Weights of a small image classifier.
Training: soap at rate 0.0048, 5000 steps, batches of 48.
Data: trained on retinal OCT scans (Kermany 2017), 49215 training examples.
Rows from block 5 of a small image classifier, named by matrix and row number. Rows with one number belong to one neuron. Each number is 128 + 32 x the weight over its row's rms, rounded and kept within 0 to 255. All counts start at 0. After the name is the row's rms in percent of the matrix's.
After each neuron's rows are labels from the 100 images, of 14976, where the neuron reaches its highest value: "place" is the part of the image that holds the peak; "top examples" is what is common among them. Only what is clearly more common there than usual is listed. The data: retinal OCT scans (Kermany 2017). In brackets: how many of the 100.
# fc1: MLP up (model.blocks.5.mlp.fc1.weight, 768x128), inputs 0-127
# fc2: MLP down (model.blocks.5.mlp.fc2.weight, 128x768, transposed), outputs 0-127

fc1.603 120 [111 157 153 120 148 140  96 194 136 139  74 159  87 131 116 140  81 126  39 164 188 122 102 118 189 168 141 151 122 169 101 130 149 131 127  80 156 180 139  97 121 123 130 134 136 180 116  73 118 126 104  95 191 159  88 130  72  90  92 149 129 168 199  99 139 128 121  88 148 105  98 103 210 157 139 141 128  93 127 105 114 122  75 107 131  92 139 111  87 122 135 142  97  96  83 127  82  75 136 115 132 126 142 138  68 129 215 145 142 130 137 110 125 135 208 145 126 125 178 116 114 130 103 178 121  76 118 114]
fc2.603 118 [129  51 163  86 115 128 128 124 138 106 166 109 162 135  91  86 147 207 163 138 120 145 159 153  77 119 132 136 155  94  86 173 105 114 142  62 122 135 187 102 157 114 132 161 126 146 101 169 135 132 115 109 182  88 112  91  69 107 201 162 165 134 102 122 165 175 100  62 144 120 141 127 130 124  94 105 169 103 131 216 104 177 148  89 150 110 123 133 150 141 146  58 112 102 134 124 115 117 156 131  36 126 115 107 112 118 143 149 114 103 131  56 156 133 166 123 144 156 111 203 133 109 129 112 136 176 141 112]
place: middle left (40)
top examples: finding: diabetic macular edema (30)

fc1.385 110 [ 82 176 101 181 104 119 145 130  90 121 134 148 149  45 104 184 126  84 178  56 164 154 129 108 175 111 141 109  94 159 147 108 152 154 156  93  99 139 112  99 131 177 122 109 123 130  90 132 160 171 123  95 138 152 104 203  94 161 104 123 112 133 102 128  95 122 153 132 102 104 182 157 199 153  82 114 182 130  68 104 113 140 171 110 115 104 156 168 125 122 147 103 141 142  72 146 129 167 135  93 204 115  90 166 171 102 126  91 156  49 149 106  77 158 106 143 118 158 140 125  85  97 108 126 138  84 152 120]
fc2.385 104 [122 136 122 119 155 156 144  78 148 151 119 105 104 152 168 110  97 131 120 172 122  75  83  70 149 126 146 153 163  91  55 154 164 137 133 176 117  53 178 107 132  78 192 100 117 112 131  59 120 132 145 128 157  84 110  94 141 148 173 149  90 134 136 115 120  98  90 159 196 143 112 170  43 115 131 112 102 138 129 175 166 171 150 108 134 139 203 114 114 168 187 113 100 167 172  86 154 113  81  97 125 152  88 118 146 114 114  54 122  83 120 120 147  80  80 142 160 128 129 132  94 149 105 114  98 131 142 124]
place: middle right (31); middle left (30)
top examples: finding: normal (93)

fc1.164 091 [190 151 138 161 137 102 110 126 116 168 162 158 152 139 152 146 149 101  79 101 112 114  81 175 132 123 149 111 131 108 163  88  78 126 134  89 110 196 109 151 130 115 157 117 134 115 124 118 126 152 124 115 148 142  95 164 104 149 107 119 136 100  85 116  81 127 125  88 171 158 116 139 161  78 163  88 154  46 108 209 125 127  90 111 210 152 144 195 174  98 135  88 116 146  71 130 125 162 134 153 160 147 137 128  78  58 121 159 167 100 118 122 126  40 139 128 101 155 182 136 143 171 158 102  94  58 129 152]
fc2.164 085 [ 95  93 133 128 106  87 170 121 156 122 102 113 140  83 152  94 147 103 144 163 134 169 161  81 110 128 158 111 127 188 103 143 140 102 104 153 120 105 172 108 129 180 117 143 154 127 183 122 136  82 119 177  81  86 120 178 109 137 154 145 144 135 145 113 198 160 114  79  89 120 135  74  93 175 121 109  44 166 119  86  95 162 170 125  77 115 112 151 110 115 112 166 116 143 158  70 136 104  91 101 199 120 150  89 145 202 140  74 201 111 148 102 157 180  96 147 109 136  83 145  79 123 152  96 112 168 122 133]
place: top left (34)
top examples: finding: diabetic macular edema (49)

fc1.24 078 [136 112 144  46 147 104 169 159 119 131 152 162 118  63 150  87 193 184  99 184  98 132 163 183  85 106  98 141  73  98 104 110  88 113 139 162 127 135 122 131  94 106 128 100 174 128  85 165 119  93 139 120 124 104 122 165 127 186 164 131 196 112  58 158 141  77 160 148  75  91  71 152 131 102 162 113  96 155 130 103 168 143 148 135 144 181 134 119 127 101 132  97 121  95 150 126 113  43 149 116 106  79 162 122 160 129 123 132 150 169  97 102 126 124  81 156 128  92  95 153 137 160 141  92 196 157 144 110]
fc2.24 078 [156 135  86 139 128 107 154 135  92 102 121 107 183 148 158 182 144 161 152  82 151 112 138  92 208 137 182 114 131 184 172  65 140 112 135 139 150  84 128 125 171 174 154 106  94 159 172 180 163 134  60 116 106  77 115 143  74 146  50 113 127 143 115 127  72 164 100 122 146 136 111 170 159 162 121 150 131 152 138  68 102 133 153 131 113 160 101 115 136 153 155 147  78  88  88 138  50 163 118 110 143 100 175 135 128 145 100 110 153  82  99 159 108  81 144 166  96 121 159 139 154 115  80 126 114 114  55 108]
place: top right (52); top centre (26)
top examples: finding: diabetic macular edema (57)

fc1.89 119 [150 151 127 117 117 196 163 120 100  95  75  80 145 106 126 129 152 117  61 122 222 140 155 118  68 120 153 162 141 135 167 182 162 111 134  94 109 110 156  71  94  96 115 143 125 101 146  65 144 132 157 170  88 125 145  89 114 127  39 135 154 102 171 149 131 122 142 136 120  87 144 133 141  99  83  79  60 111 112  93 113 196 117 145 152 102 143 176 100 124 121 202 128  54 108  93  94 148 133 151 146 166 152 105 120 138 150 170 164 135  82 194 109 177 147 146 122 120 119 117 150 116 122 113 135 159 113 140]
fc2.89 125 [ 53 119 134 153 170  40  86  63 143 166 192  37  93 129  93 146 132 122 163 168 143 124 104 154 143 143  58 159 140 127 117 200 112 105 122 113 124 107 137 107 108 127 101 163 122 152  88 155 153 170 147 148 173 186 127 104 139 124 154 110  85 135 149 171 137 139  76  93 123 140 123  91 100 113 121 138 173  77 135 185 117 129 172 108 138 142 141 112 147 117 128 112 107 148 148 136 202  77 121 150  70  84  75 106 146  94  87 123 133 101 179 129 123 164 175 145 123 154 106 119 147 141  71 127 160 117 125 158]
place: middle right (34)
top examples: finding: diabetic macular edema (35)

fc1.138 097 [132 159 104 109 131 117 153 119 114  72  95 175  49 124 161  92 149  73 141 119 111 160 153 162 115 148 105 150 187 158  99 160 178 125 179 123 174 177  94 129 139 107  79 122 175  79 161  97  63 181 139 140 103 121  94  61 142 165 178  68 113 120  77  99  68 128 106 136 195 118  97  82  90 113 149 113 105 124  93 111  99 139 129 105 120 141 122 142 118 137 145 117 151 147 127 112 163 222 169 107 129 133 128  71 142 144  90  87 142 135 139 168  84 156  93 133 158 132 177 127 148 149 150 129 134 143 177 148]
fc2.138 093 [ 80 110 123 158 181 139 113 160 136 158 122 176  90 146 141 220 112 113  73 155 188 185 133 144 150 110 154  29  96  94 180 124 121 144 135 134  90 121 122 113 138 173 119  93 136 125 105  91 122 104 135 166 148 107 139  93 203 151 106 149 110 163  67 134 179 141 100 104 107 133 132 103 124 148 132 130 150 188 121 133 127 126 146 188 124 126 104 120 103 137  87 141  95 106 157 136 141  59 104 125 109 125 105 143 152 112  94 208 140 108 135 125 119 140  98 126  73 136 193 138  49  56 146 127 121 141 139  80]
place: middle right (31); centre (27)
top examples: finding: diabetic macular edema (29)

fc1.90 088 [146  89 133 156 125 132 159 117 181 103 124 135 129 118  41 125  93 100 174 103  89  93 163  81 176 153 150 109 109 164  83 113 136 114 142  74 147 139  98 119  83  99  96 133 144 143 143 137 147 171 135 143 123 138 140 211 118 150 148 159 115 152 118  78 137  79 146  61 156  89 153 132 106 153 104 126 156 196 179 156 138 149 153 121 164 156 140 109 104 128  90 130 104 142 113  83 135 128 124 128 146  34  75 145 112 163 124  49 169  99 124 208 123 116 144 195 192  78 142 146 127 123 128 111  84 140 132 137]
fc2.90 101 [ 82 154 162  79  91 102 112 113 120 140 174 145 185 172 137 189 184 155 125 175 200 162 125 145 121 120 114 102 163 145 123 154  92 102 141 146 115 107 123 117 142 161 145  81 104 155 132 122  70 175 124 146 151 111  70  98 112 133 111 124  67 141 154 158 144 171  87 163 158 119 127 142  95 121 123 166 138 107  84  99  92 118 142 117  79 138  77  93 148  96 125 166  93 105 127 140 132 140 243 115 162 131  93  85 149  88 138 132 126  91  99  41  75 208 162 123 131 141  93 157 134 134  90 134 143 114 140 136]
place: top left (56)
top examples: finding: choroidal neovascularization (82)

fc1.229 098 [ 75  75 159 141 111 119 112 111  98 161 126 132 107 114  66 148 101 116 156 120 112 109  81 145 122 125 133 147 165 157 114  91 152 173  55 151 129 155 137 125 134  97 150 186 118 164 131  44 109 206 113  87  65 134 112 101 171 123 110 105 116 141 147  93 134 141 120 131 137 165 164 168  80 165  57 123 156 121 114  82 117 153 182  86 114 101 151 110 162 193 143 190 136 124  79 133  93 120 157 131 170 155 146 109 142 158 128 168 139 120 130 200 163 139 225 148 103 145 105 108  95 112 143  85 145 158 139 128]
fc2.229 089 [127 143 124 125 129 139 157 101 107 163 151 138 101 152 196 172 131  91 134  98  88 108 136  64 122 123 117 100  97   0 107 150 117 177 127 159 143  96 105 107 180 118 114  91 163  74 137 163 122 136 124 199 148  98  65 100 117 206 147 144 115 114 172 158 132 102 137 173 133 137 140 159 130 125  95 149 144 101 128 158 178 161 150 138 105 147 161 144 111 127 109 123 108 109 167  96 177 113  36  98 103 135 136 139 189 101 100  84 142 102  75 146 126 106  93 137 114 121 144 151 119 101 114 173 160  86 173 128]
place: middle right (55); top right (33)
top examples: finding: normal (86)

fc1.206 090 [110 125 145  55 164 136 222 148 130  90 130  68  98 102 131  82 142 185 120 133 129 145 142 142 124 222 139  95  84  90 147 129 138 130 128 126 129 115 173 109 126  47 130 135 153 161 152 121 149 148 168 120 141 129 131 120 107 116 124 176 123 127  52 175 108 132  82 128  58 150 143 104 139 140  94 155 136 141  76 174 163 186  62 126 168 199 137 126 165 120 134 131 135  52 114 118 105 146 133 122 127 127 139 115 163 155  91 103 143 130 152 146  79  92  67 128 143 115  87 116 126 134 118 102 146 196 101 104]
fc2.206 101 [124 124 108 143 152  97 138 105 136 170 121 158 174 133 115 151 102 187  82 156 139 187  93  59 127 177 164 138 127 187 133 143 161 165 123  98  98 105 104  81 147 188 141 161 102 173 141  89 124 120 106  94 165 104  87 187 152 179 128 164 136 143  91 110 119 149  89  95 133  89 173  84 124 103 163 122  70 102 149 165 150 104 167 152 154 138 116 155 136 134 153 114 132  70  85 162 124  94  45 183  96 150 113 125 142 172 110 128 153 131 111  86 189  72 148 118  58 142 118 100  81 144 173 124 112 146 145 100]
place: top right (32); top centre (25)
top examples: finding: normal (89)

fc1.467 088 [ 92 124 181  87  94 168 119 130 111  75 163 103  58 103  88 121 151 121 154 138 129 104 153 137 166 146 143 142 108 117 168 105 147  94 112 127 129 236 102 181 143 130 108 135 126 119 143  50 129 172 154 104 103 150 113 133 155 137 128 137 117 118  91 140 119 118 129 206  90  93 161 157 185 143 150 201 136  17  92 136 154 111 129  79 116  94 101 141 104 204 142 111 109 150  77 167 135 169 132 105 149  87  96 122 148  93 124 122 128 122 186 117 111 130 146 105 103 137 149 116 115 150 151 193 136 129  85 129]
fc2.467 090 [137 184 112 102 148 146  93 121 152 174 138  61 153 185 160 187 121 149 162  94  28 182 121 103 104 173 153 138 110 121 153 138 128 172 122  98 112  49 135 181 176 135 107  87  76  70 170 196 157 140 139 119 116 103 107 155 154 161 185 131  93 131 155 124 107 124  98 136 176 128 102 164  93 135  71 115 129 125 137 141 120 173 133  83 153 112 124  76 191 121 125 154 142 101 140  87  63 120  99 159 150 145 136 122 164 147 151 122 123 164  88 124 148 164 140 110 133 150 107  82  89  94 115 115 142 108 177 133]
place: middle right (35)
top examples: finding: normal (93)

fc1.526 081 [ 74 110 124 113 132 112  48 132 162 119 106  69 103 126  91 124 160 158 145  70 184  91 152 146 133 100 185  99 135 136  91  99 129  94 125 116 120 183  79 130 155 145 122 172 122  97 141 121 163 117 109 106  50 104 124 142 150 114 123  89 126 130  61 133 136 127  83 180 151 149 183 138 117 169 138 167  79 111 101 123 131 126 126  97  92 179 138 151 138 127 160 168 109 197 147 138 134 158 129  67 109 233 101 109 141  83 190 156 108 133 188 150 101 111  69 121 130 177 153  84 127 129 145 141 137 134 115 153]
fc2.526 077 [138 198 111 131  90 131 169 132 119 159 198 155 146 188 116 144 143 150 186 185  67 131  92 140  95 107 184 122 146  50 171 185 106 137  87 135 166 156 159 120 127 169 116 139 118  81 146 124 114 177 169 106 161  93  94 104 177 160 107 127 123 137 155 122  82  74  93 129 130 111 143 128  97 120  89 156  91 140 142 106 124 119 162  83 129 156 113 116 141 112  79 139  89 120 121 200 131 139  96 143 198 146  97 100 145 139 130  62 114 120  60 141 100 162 126 128 154 165 103 101  97 137  76 128 134  97 193 129]
place: middle right (41)
top examples: finding: normal (91)