config.toml
arch = "vit"
model = "image classifier"
image_size = 64
targets = ["finding"]
norm_position = "sandwich"
hidden_act = "gelu"
parallel_block = false
width = 128
positions = "conv"
init = "torch_default"
eps = 1e-08
max_precond_dim = 1536
batch_size = 48
epochs = 4.9
lr_schedule = "cosine"
Rows from block 2 of a small image classifier, named by matrix and row number. Rows with one number belong to one neuron. Each number is 500 + 40 x the weight over its row's rms, rounded and kept within 0 to 999. All counts start at 0. Numbers have three digits each.
After each neuron's rows are labels from the 100 images, of 14976, where the neuron reaches its highest value: "responds to" is what is common among them; "patch colour" is the nearest of a few named colours to the mean colour under the peak. Only what is clearly more common there than usual is listed. The data: retinal OCT scans (Kermany 2017). In brackets: how many of the 100, against the usual share in percent.
# fc1: MLP up (model.blocks.2.mlp.fc1.weight, 768x128), inputs 64-127
# fc2: MLP down (model.blocks.2.mlp.fc2.weight, 128x768, transposed), outputs 64-127

fc1.414:459524534538492466506489468455550407473513499479543495560480613524537569579548457510478480467519578511538486483481481514477492490452513479512467529465557478522466532478492509591478510496490604
fc2.414:547503512536444485483502499438416603490463494410434404480495436515486523483496579562539500514578450452469530449488487483474467497496543483514550485498452533570509508476477537432587554481427475
responds to: finding: normal (83 vs 51.6)
patch colour: grey (55 vs 24.9)

fc1.6:457541446510516501499410513512469505552431487538482506575469596555540443500480501426452529502510511503450523517456520385549528517501512481500552469534524497548406508532548486483556498483492539
fc2.6:533476509517541465509527463407542477467591512534509407430502460517483492470473501545547550550610519520523454489487506482523527495507575497543483497452468462495491470453479507489504497465457476
responds to: finding: diabetic macular edema (53 vs 11.7)
patch colour: grey (56 vs 24.9)

fc1.332:566449493499567516537448502478457507527430527507601428534525531500496523465514485414447468479526573543475482481500525476519476529440440473462559467510502581533512539513451487459460501555539504
fc2.332:510433468449473519501524475519502442470492502486526520504482520444479591534480503625547481466521489424502447474453532599480576502493466493539514463571543461475474516520411527496470536411494503
responds to: finding: diabetic macular edema (31 vs 11.7)
patch colour: grey (79 vs 24.9)

fc1.347:509518517560521542504518437540571516426530449495513482490465495492540509568610555525452486480411570459541532573565491521507525502487556499511468529486486491515553521534471567581531441529457584
fc2.347:528532479494550436460509477437523475494575541479446545569537561508558474554441442462460528541526528515483503500463522463466448467460524482513516504540486546470468549456440507470453476517497434
responds to: finding: choroidal neovascularization (63 vs 29.4); finding: diabetic macular edema (29 vs 11.7)
patch colour: grey (76 vs 24.9)

fc1.120:445521533528507517491471484472500509508442457458540492585554547533535501484480540472528499454465462511505510434413549495490450535539507521584533531505535511540490419536556508524467564456540506
fc2.120:524497496473453469513582520558463488496533524530452523469481450486435547510475501503619439510502491486458459532543483417449529464438436509507595440576477474520485561455450505512496508572531483
responds to: finding: choroidal neovascularization (87 vs 29.4)
patch colour: grey (52 vs 24.9)

fc1.461:533512496471542407495509463477520486541535508476545533525471536519505505488574523527517476496380498501519577540517612503484530511484476478531522504484472445509468548433462481524467536484485516
fc2.461:464491539471477553524497536592488508553529489479525446437534542522490534485453443489513471515492462514498477489341487495504498465545494567555496455508517495583505547542411496551468503512592414
responds to: finding: choroidal neovascularization (66 vs 29.4)
patch colour: grey (63 vs 24.9)

fc1.105:497520477528483498451496499539492511569495533488541473496502433527447561521549518452525583409518520489583519477474540477462509497505502538492484559509451515506552445498458510422523496472547523
fc2.105:419510461477556491523499478537508474478463414533515562555492558499527555507460545545491483543484479520404497489463459479576559495466452512481596475440502524508546521519494487538471516460444544
responds to: finding: diabetic macular edema (30 vs 11.7)
patch colour: grey (81 vs 24.9)

fc1.431:496527521517442562507553490559524418397510510437505461507490490497481451462464437501477496556509523469498485477490566502542485578478480492561454509528565456547461508493445522433489536495441594
fc2.431:452452471476525600477493605458496489496512494448454544504485559464542519493561455492506482485516403540544532468539480509464571491515457508533494457448510542415478492497542523545480548488545483
responds to: finding: diabetic macular edema (33 vs 11.7)
patch colour: grey (90 vs 24.9)

fc1.418:555532511615499489522493557351522476503522447503488430518473491460545485587552440488513454495522525518552443490480490498481479460556507459526484463497432492606463524515562545454543482502463494
fc2.418:502489495479521534473470500571548474458440505451592478512487506478514516485519539553483560493540482572578466482491519433507460507542497539427481473491516551461477539499472588540543461444506531
responds to: finding: diabetic macular edema (32 vs 11.7)
patch colour: grey (63 vs 24.9)

fc1.437:481467528575485385532510499456595514431490392451465485529491490499542492527463493573521475515546534432510481481534497495510547563468572527538479448523549460487531538498466488540537502466517458
fc2.437:489546514502497514458579540534490523577483508493525461448513464476503557450450520464543549535465456552533439508569512543541507559531434483470553514524503480488532474471510538452572520499450558
responds to: finding: normal (78 vs 51.6)
patch colour: grey (70 vs 24.9)

fc1.246:496467464438429451503429470514534431537450525525506488554501516488455486489460531483516460536557529546477508452495566489527496486518511481537494488507494492556526495478515487498454451484516517
fc2.246:547478540445457499513497534443430494478532484504609501454563511449516456506489457519428463448517491525501500502460512498475597475569470512452511505501517501453487486467489488545561522498509458
responds to: finding: diabetic macular edema (31 vs 11.7)
patch colour: grey (55 vs 24.9)

fc1.528:507457472501497469487556462519545471501547510418529552518458449536464474550547534520462498514533520500491582484512480538560529493431471509458580525559526530582505500510533520539437484478412462
fc2.528:470525456480495498472546468491502468482470488480561449625497504480485508524506496500581471545378552547502554505436518468502510503472484521518478420414577494471485502451434510518559507538540434
responds to: finding: choroidal neovascularization (79 vs 29.4)
patch colour: grey (71 vs 24.9)

fc1.496:493575384538511464551439471444495435498482493440450547538535493478457484488538514530458529506406494488461468529541520483491566509492531508539481439530529522533533517512560489429514527449480557
fc2.496:478474623463588479493524513435511514473522561598510484454469536497462513448478492474508507472580572538567540495465488498539523495425470570437449489490454510515504510483428510489470545573541446
responds to: finding: diabetic macular edema (60 vs 11.7)
patch colour: grey (51 vs 24.9)

fc1.193:480516551494473484463453549513478478521414532487498528571535536534537473520532505506508503471458483403454460525524495487465447553489488534546511561504472523469499586464510534580477452471468541
fc2.193:587537437537477520585518569553587515472508500516434455458508511471440487486501438499516564489473497554490510558578487459480437508578509463502459551540489420515508502483506475527547510473487505
responds to: finding: normal (82 vs 51.6)
patch colour: grey (63 vs 24.9)

fc1.387:528583443459458484528548457485507555565455504476473511450416497439500505511472481507541406468453489494503484427431565496525508541511525529548495544559406571536483487527494540477507500507504494
fc2.387:484520521515540552496518471434483541454426531477565520506471509527534600516487525488541571488485457523463492478586506433501512512458473491325524511522498545445497508444405476491500517494499527
responds to: finding: choroidal neovascularization (65 vs 29.4); finding: diabetic macular edema (28 vs 11.7)
patch colour: grey (76 vs 24.9)

fc1.14:477509566506534488522552528539446500524461502494562513420534472513507491522574437520487475472536539423539493532372494529508516549477590482621482501495478493492405490503527592498488487500464478
fc2.14:596495527543488496481494503508500448501529610522441407560470467455470499506460478532459502553486577452486493504475521512499515454451546515481524500480476548565521466461443431472526536575541509
responds to: finding: diabetic macular edema (36 vs 11.7)
patch colour: grey (80 vs 24.9)

fc1.167:519531530557488520538479518464442481490524514526568485500441542493478493580506490470460563474513498566578458529576453498426480467513534543459493494536453520537513502465588506483530436501484491
fc2.167:508512480529534528502446454548580526473549526532461584583455529534496416470461545540501532488495459513446513436514460528525556534517516504450521488435492510473544510485430553495559530493450555
responds to: finding: choroidal neovascularization (81 vs 29.4)
patch colour: grey (74 vs 24.9)

fc1.23:447482467543459573474500528522495577477495474578549442514493502516540447480547537465561471495466472452543524502470493498591520557588455524592471517510490470508522416496489433483593540477441511
fc2.23:561503498448574380467554499540529504553513474487493523509543497514496535487532567466497452541538532480514505540437495485488492485506517450425523614430531520458493452462522491531499481520540456
responds to: finding: choroidal neovascularization (60 vs 29.4)
patch colour: grey (51 vs 24.9)

fc1.300:496504486463541520518434473479446525517447547430517503504487492462544480491512552481478525479498478442451400470426493514486464439533480485508502528540563463477600541462468464479524445456535477
fc2.300:551431520527548476533481426526567493457516484453608506453520437490526498486509534576550514452585577543437497499469386476507537512548520512438429467477493496497472497558519532505600502499507480
responds to: finding: diabetic macular edema (28 vs 11.7)
patch colour: grey (76 vs 24.9)

fc1.624:508437503460504438526478507476507516549508455481509528508438492535507443502592504543462491519523560551455579482520442484508506472447479563485528504579469541522404485461467481510409469525549415
fc2.624:491485423485516536500493491551519478532485461410515475506466555510443518473414540537530531542480548541589490501425545450486465479450526558497498505522538558545520519508443505566519498469536509
responds to: finding: choroidal neovascularization (66 vs 29.4)
patch colour: grey (68 vs 24.9)

fc1.226:457495497473468517480526535550460503526521511430487527592524488550516462549491523473511479493510444467435523512466568514455521466543499536440476525527471433523513478510477451546481497574540488
fc2.226:471480434451435542526482421590551451546505518451516539495429513502497428512511508499479463542510442493445522469539566495529545475452493453506528501523524506461536541484527542545442452524493510
responds to: finding: choroidal neovascularization (61 vs 29.4)
patch colour: grey (92 vs 24.9)

fc1.256:528534506468450501437510437452508467488482499473555468503499553443508540533453548529510435484354490450453557535489496536501554483508482491504562565557457521527486510424448487490442512534471494
fc2.256:444452493507531546479494464491613506581583492506494536508506510542495508506530457484484426499440470544472522475519532511498471504467485537490485452524453500452501544461447515535504488552538528
responds to: finding: choroidal neovascularization (83 vs 29.4)
patch colour: grey (75 vs 24.9)

fc1.253:507521502545447455440521494466537460558495493456477582536567551510438448555512552530435499510470551486491548575504497561450487536564500485510494413542391481472544457503543511506525462503479515
fc2.253:532482489413437503544518506526441508417508556517458548530482522511531470505476478518510507423537488493404474470621627484424514500456550566526536525561509535533528515528475531522529486536541483
responds to: finding: diabetic macular edema (35 vs 11.7)
patch colour: grey (76 vs 24.9)

fc1.173:472514458525478487533408435505520542465500497414521420506517562440480501388544505444523496475555562461487504505446506445587481530512475514561496541541475475482479524485531558458472477508525462
fc2.173:558490483481558421500485570514464468584488479509505395393477462476525494596508484622437479447500484495481500567427541477487572501524471481502517425524548475511499529518500484492511518447535518
responds to: finding: diabetic macular edema (35 vs 11.7)
patch colour: grey (77 vs 24.9)

fc1.147:589518482483519492509520550435482504491521432439538528505484486556518440484473546512453435487560528502480453453495473520509440490409539551487464514508463470508518510441597549477496551438503488
fc2.147:530477465492549535464531521529525491379556544496455474478467549467529512484485524489539457555515459516490552469523528490513551490537499487521478520457459533521467500505471390527435505549480516
responds to: finding: diabetic macular edema (31 vs 11.7)
patch colour: grey (75 vs 24.9)

fc1.607:507439524494523494510544485507495499487459488492525556509583436513502471545569482532454462471527484397529543556431526539510482530504477410583517449563491496506495486423446531523526511528474451
fc2.607:505501502565488501495486472454514522583513536529510468472485525472508553466410516553537477483491542486476393530510564477485552444510533483461512584459494514459524452531410466512530484535489478
responds to: finding: choroidal neovascularization (63 vs 29.4)
patch colour: grey (77 vs 24.9)

fc1.240:560464526575479564386455530524515494462535479445488507504496580469491482533482510461486491543475461410586471414514501500477468455494576518554571522517555530472540550512464501451516464589510479
fc2.240:402479420448542494549480506472508520537495575505475452521495507538534494547535530534461463467476477495444496447562513513500561524526413456461484504427537521421520511504525492521543506494500483
responds to: finding: normal (79 vs 51.6)
patch colour: grey (61 vs 24.9)

fc1.618:562485542485535505484365466477497555456544487502436524494508588537565475482440541537499484487450493562511471495563455568454501489505496512527517537511540509465546537482437462456514467501533470
fc2.618:436474449468521471509508474538507440560515472530549540550523506502430552571479456516490367496531455457468517511470449480493420435491508533430483497505487484450471554486546533530444457592520574
responds to: finding: choroidal neovascularization (86 vs 29.4)
patch colour: grey (84 vs 24.9)

fc1.70:512441505561476463504501392521499423515431511489429483565489432469594492500500470552418452494515545479458508488463455454537502527493529469413534514503525483463534495554501498555485445508487498
fc2.70:472528551495593465515513483410511576501490490485473458452524516527451439493549509569510519541526519514428538555494483468479509523544496467526517423494473496535501495468483437509491549455436435
responds to: finding: diabetic macular edema (54 vs 11.7)
patch colour: grey (77 vs 24.9)

fc1.738:547521476527495493493569449494448503582552450491479544531517487489539541492516445571488419522525459544541494556493457464513542489506484566452509446454567525522522504473482556530573465524486545
fc2.738:502549487533507487515430520512491506474533539489463517517461518476420493575477558507437548486491477498495536521579465519533557546475504517571463459560473539572450544469498443513401520478460560
responds to: finding: diabetic macular edema (46 vs 11.7)
patch colour: grey (51 vs 24.9)

fc1.252:484450535620493468447419414529493524486509529510513474389424511526538535514437554459443487496396452537458525536477501532465452494518528504494462546480567464544464465424475489577515465497470504
fc2.252:512472496426595546534531484462499485503513487524516531551498540509485471594480454481514519514469575567422486499534506517514579494507490556494543483549460445416493467514550534492451469489482439
responds to: finding: choroidal neovascularization (69 vs 29.4)
patch colour: grey (69 vs 24.9)

fc1.608:479518502493504385444543484494491517575451527481494516526434578516504455503468451584510479432436520435408443514483541501450510493564555493530494527485535495510484470489545522505521484523559580
fc2.608:588498600491460458538476508501470524477543492476471503440505503482462426418583540459488509453574483541418468539550540487520575502570450489461440572464537480558497455501506524470523549500419507
responds to: finding: diabetic macular edema (31 vs 11.7)
patch colour: grey (61 vs 24.9)

fc1.184:473522438500547536470464562428540488457521532501549520533468467548503578541509545455467532526435472465510559484488500515517487495523519596489567553569490501484497459485520544522546525466493508
fc2.184:535571504534487554572533481579476513490501496445502494538572569509440476501414472455533480450470545519412463459502533534495532543479515537476528449561448438524488473502472505576468466607486486
responds to: finding: choroidal neovascularization (99 vs 29.4)
patch colour: grey (99 vs 24.9)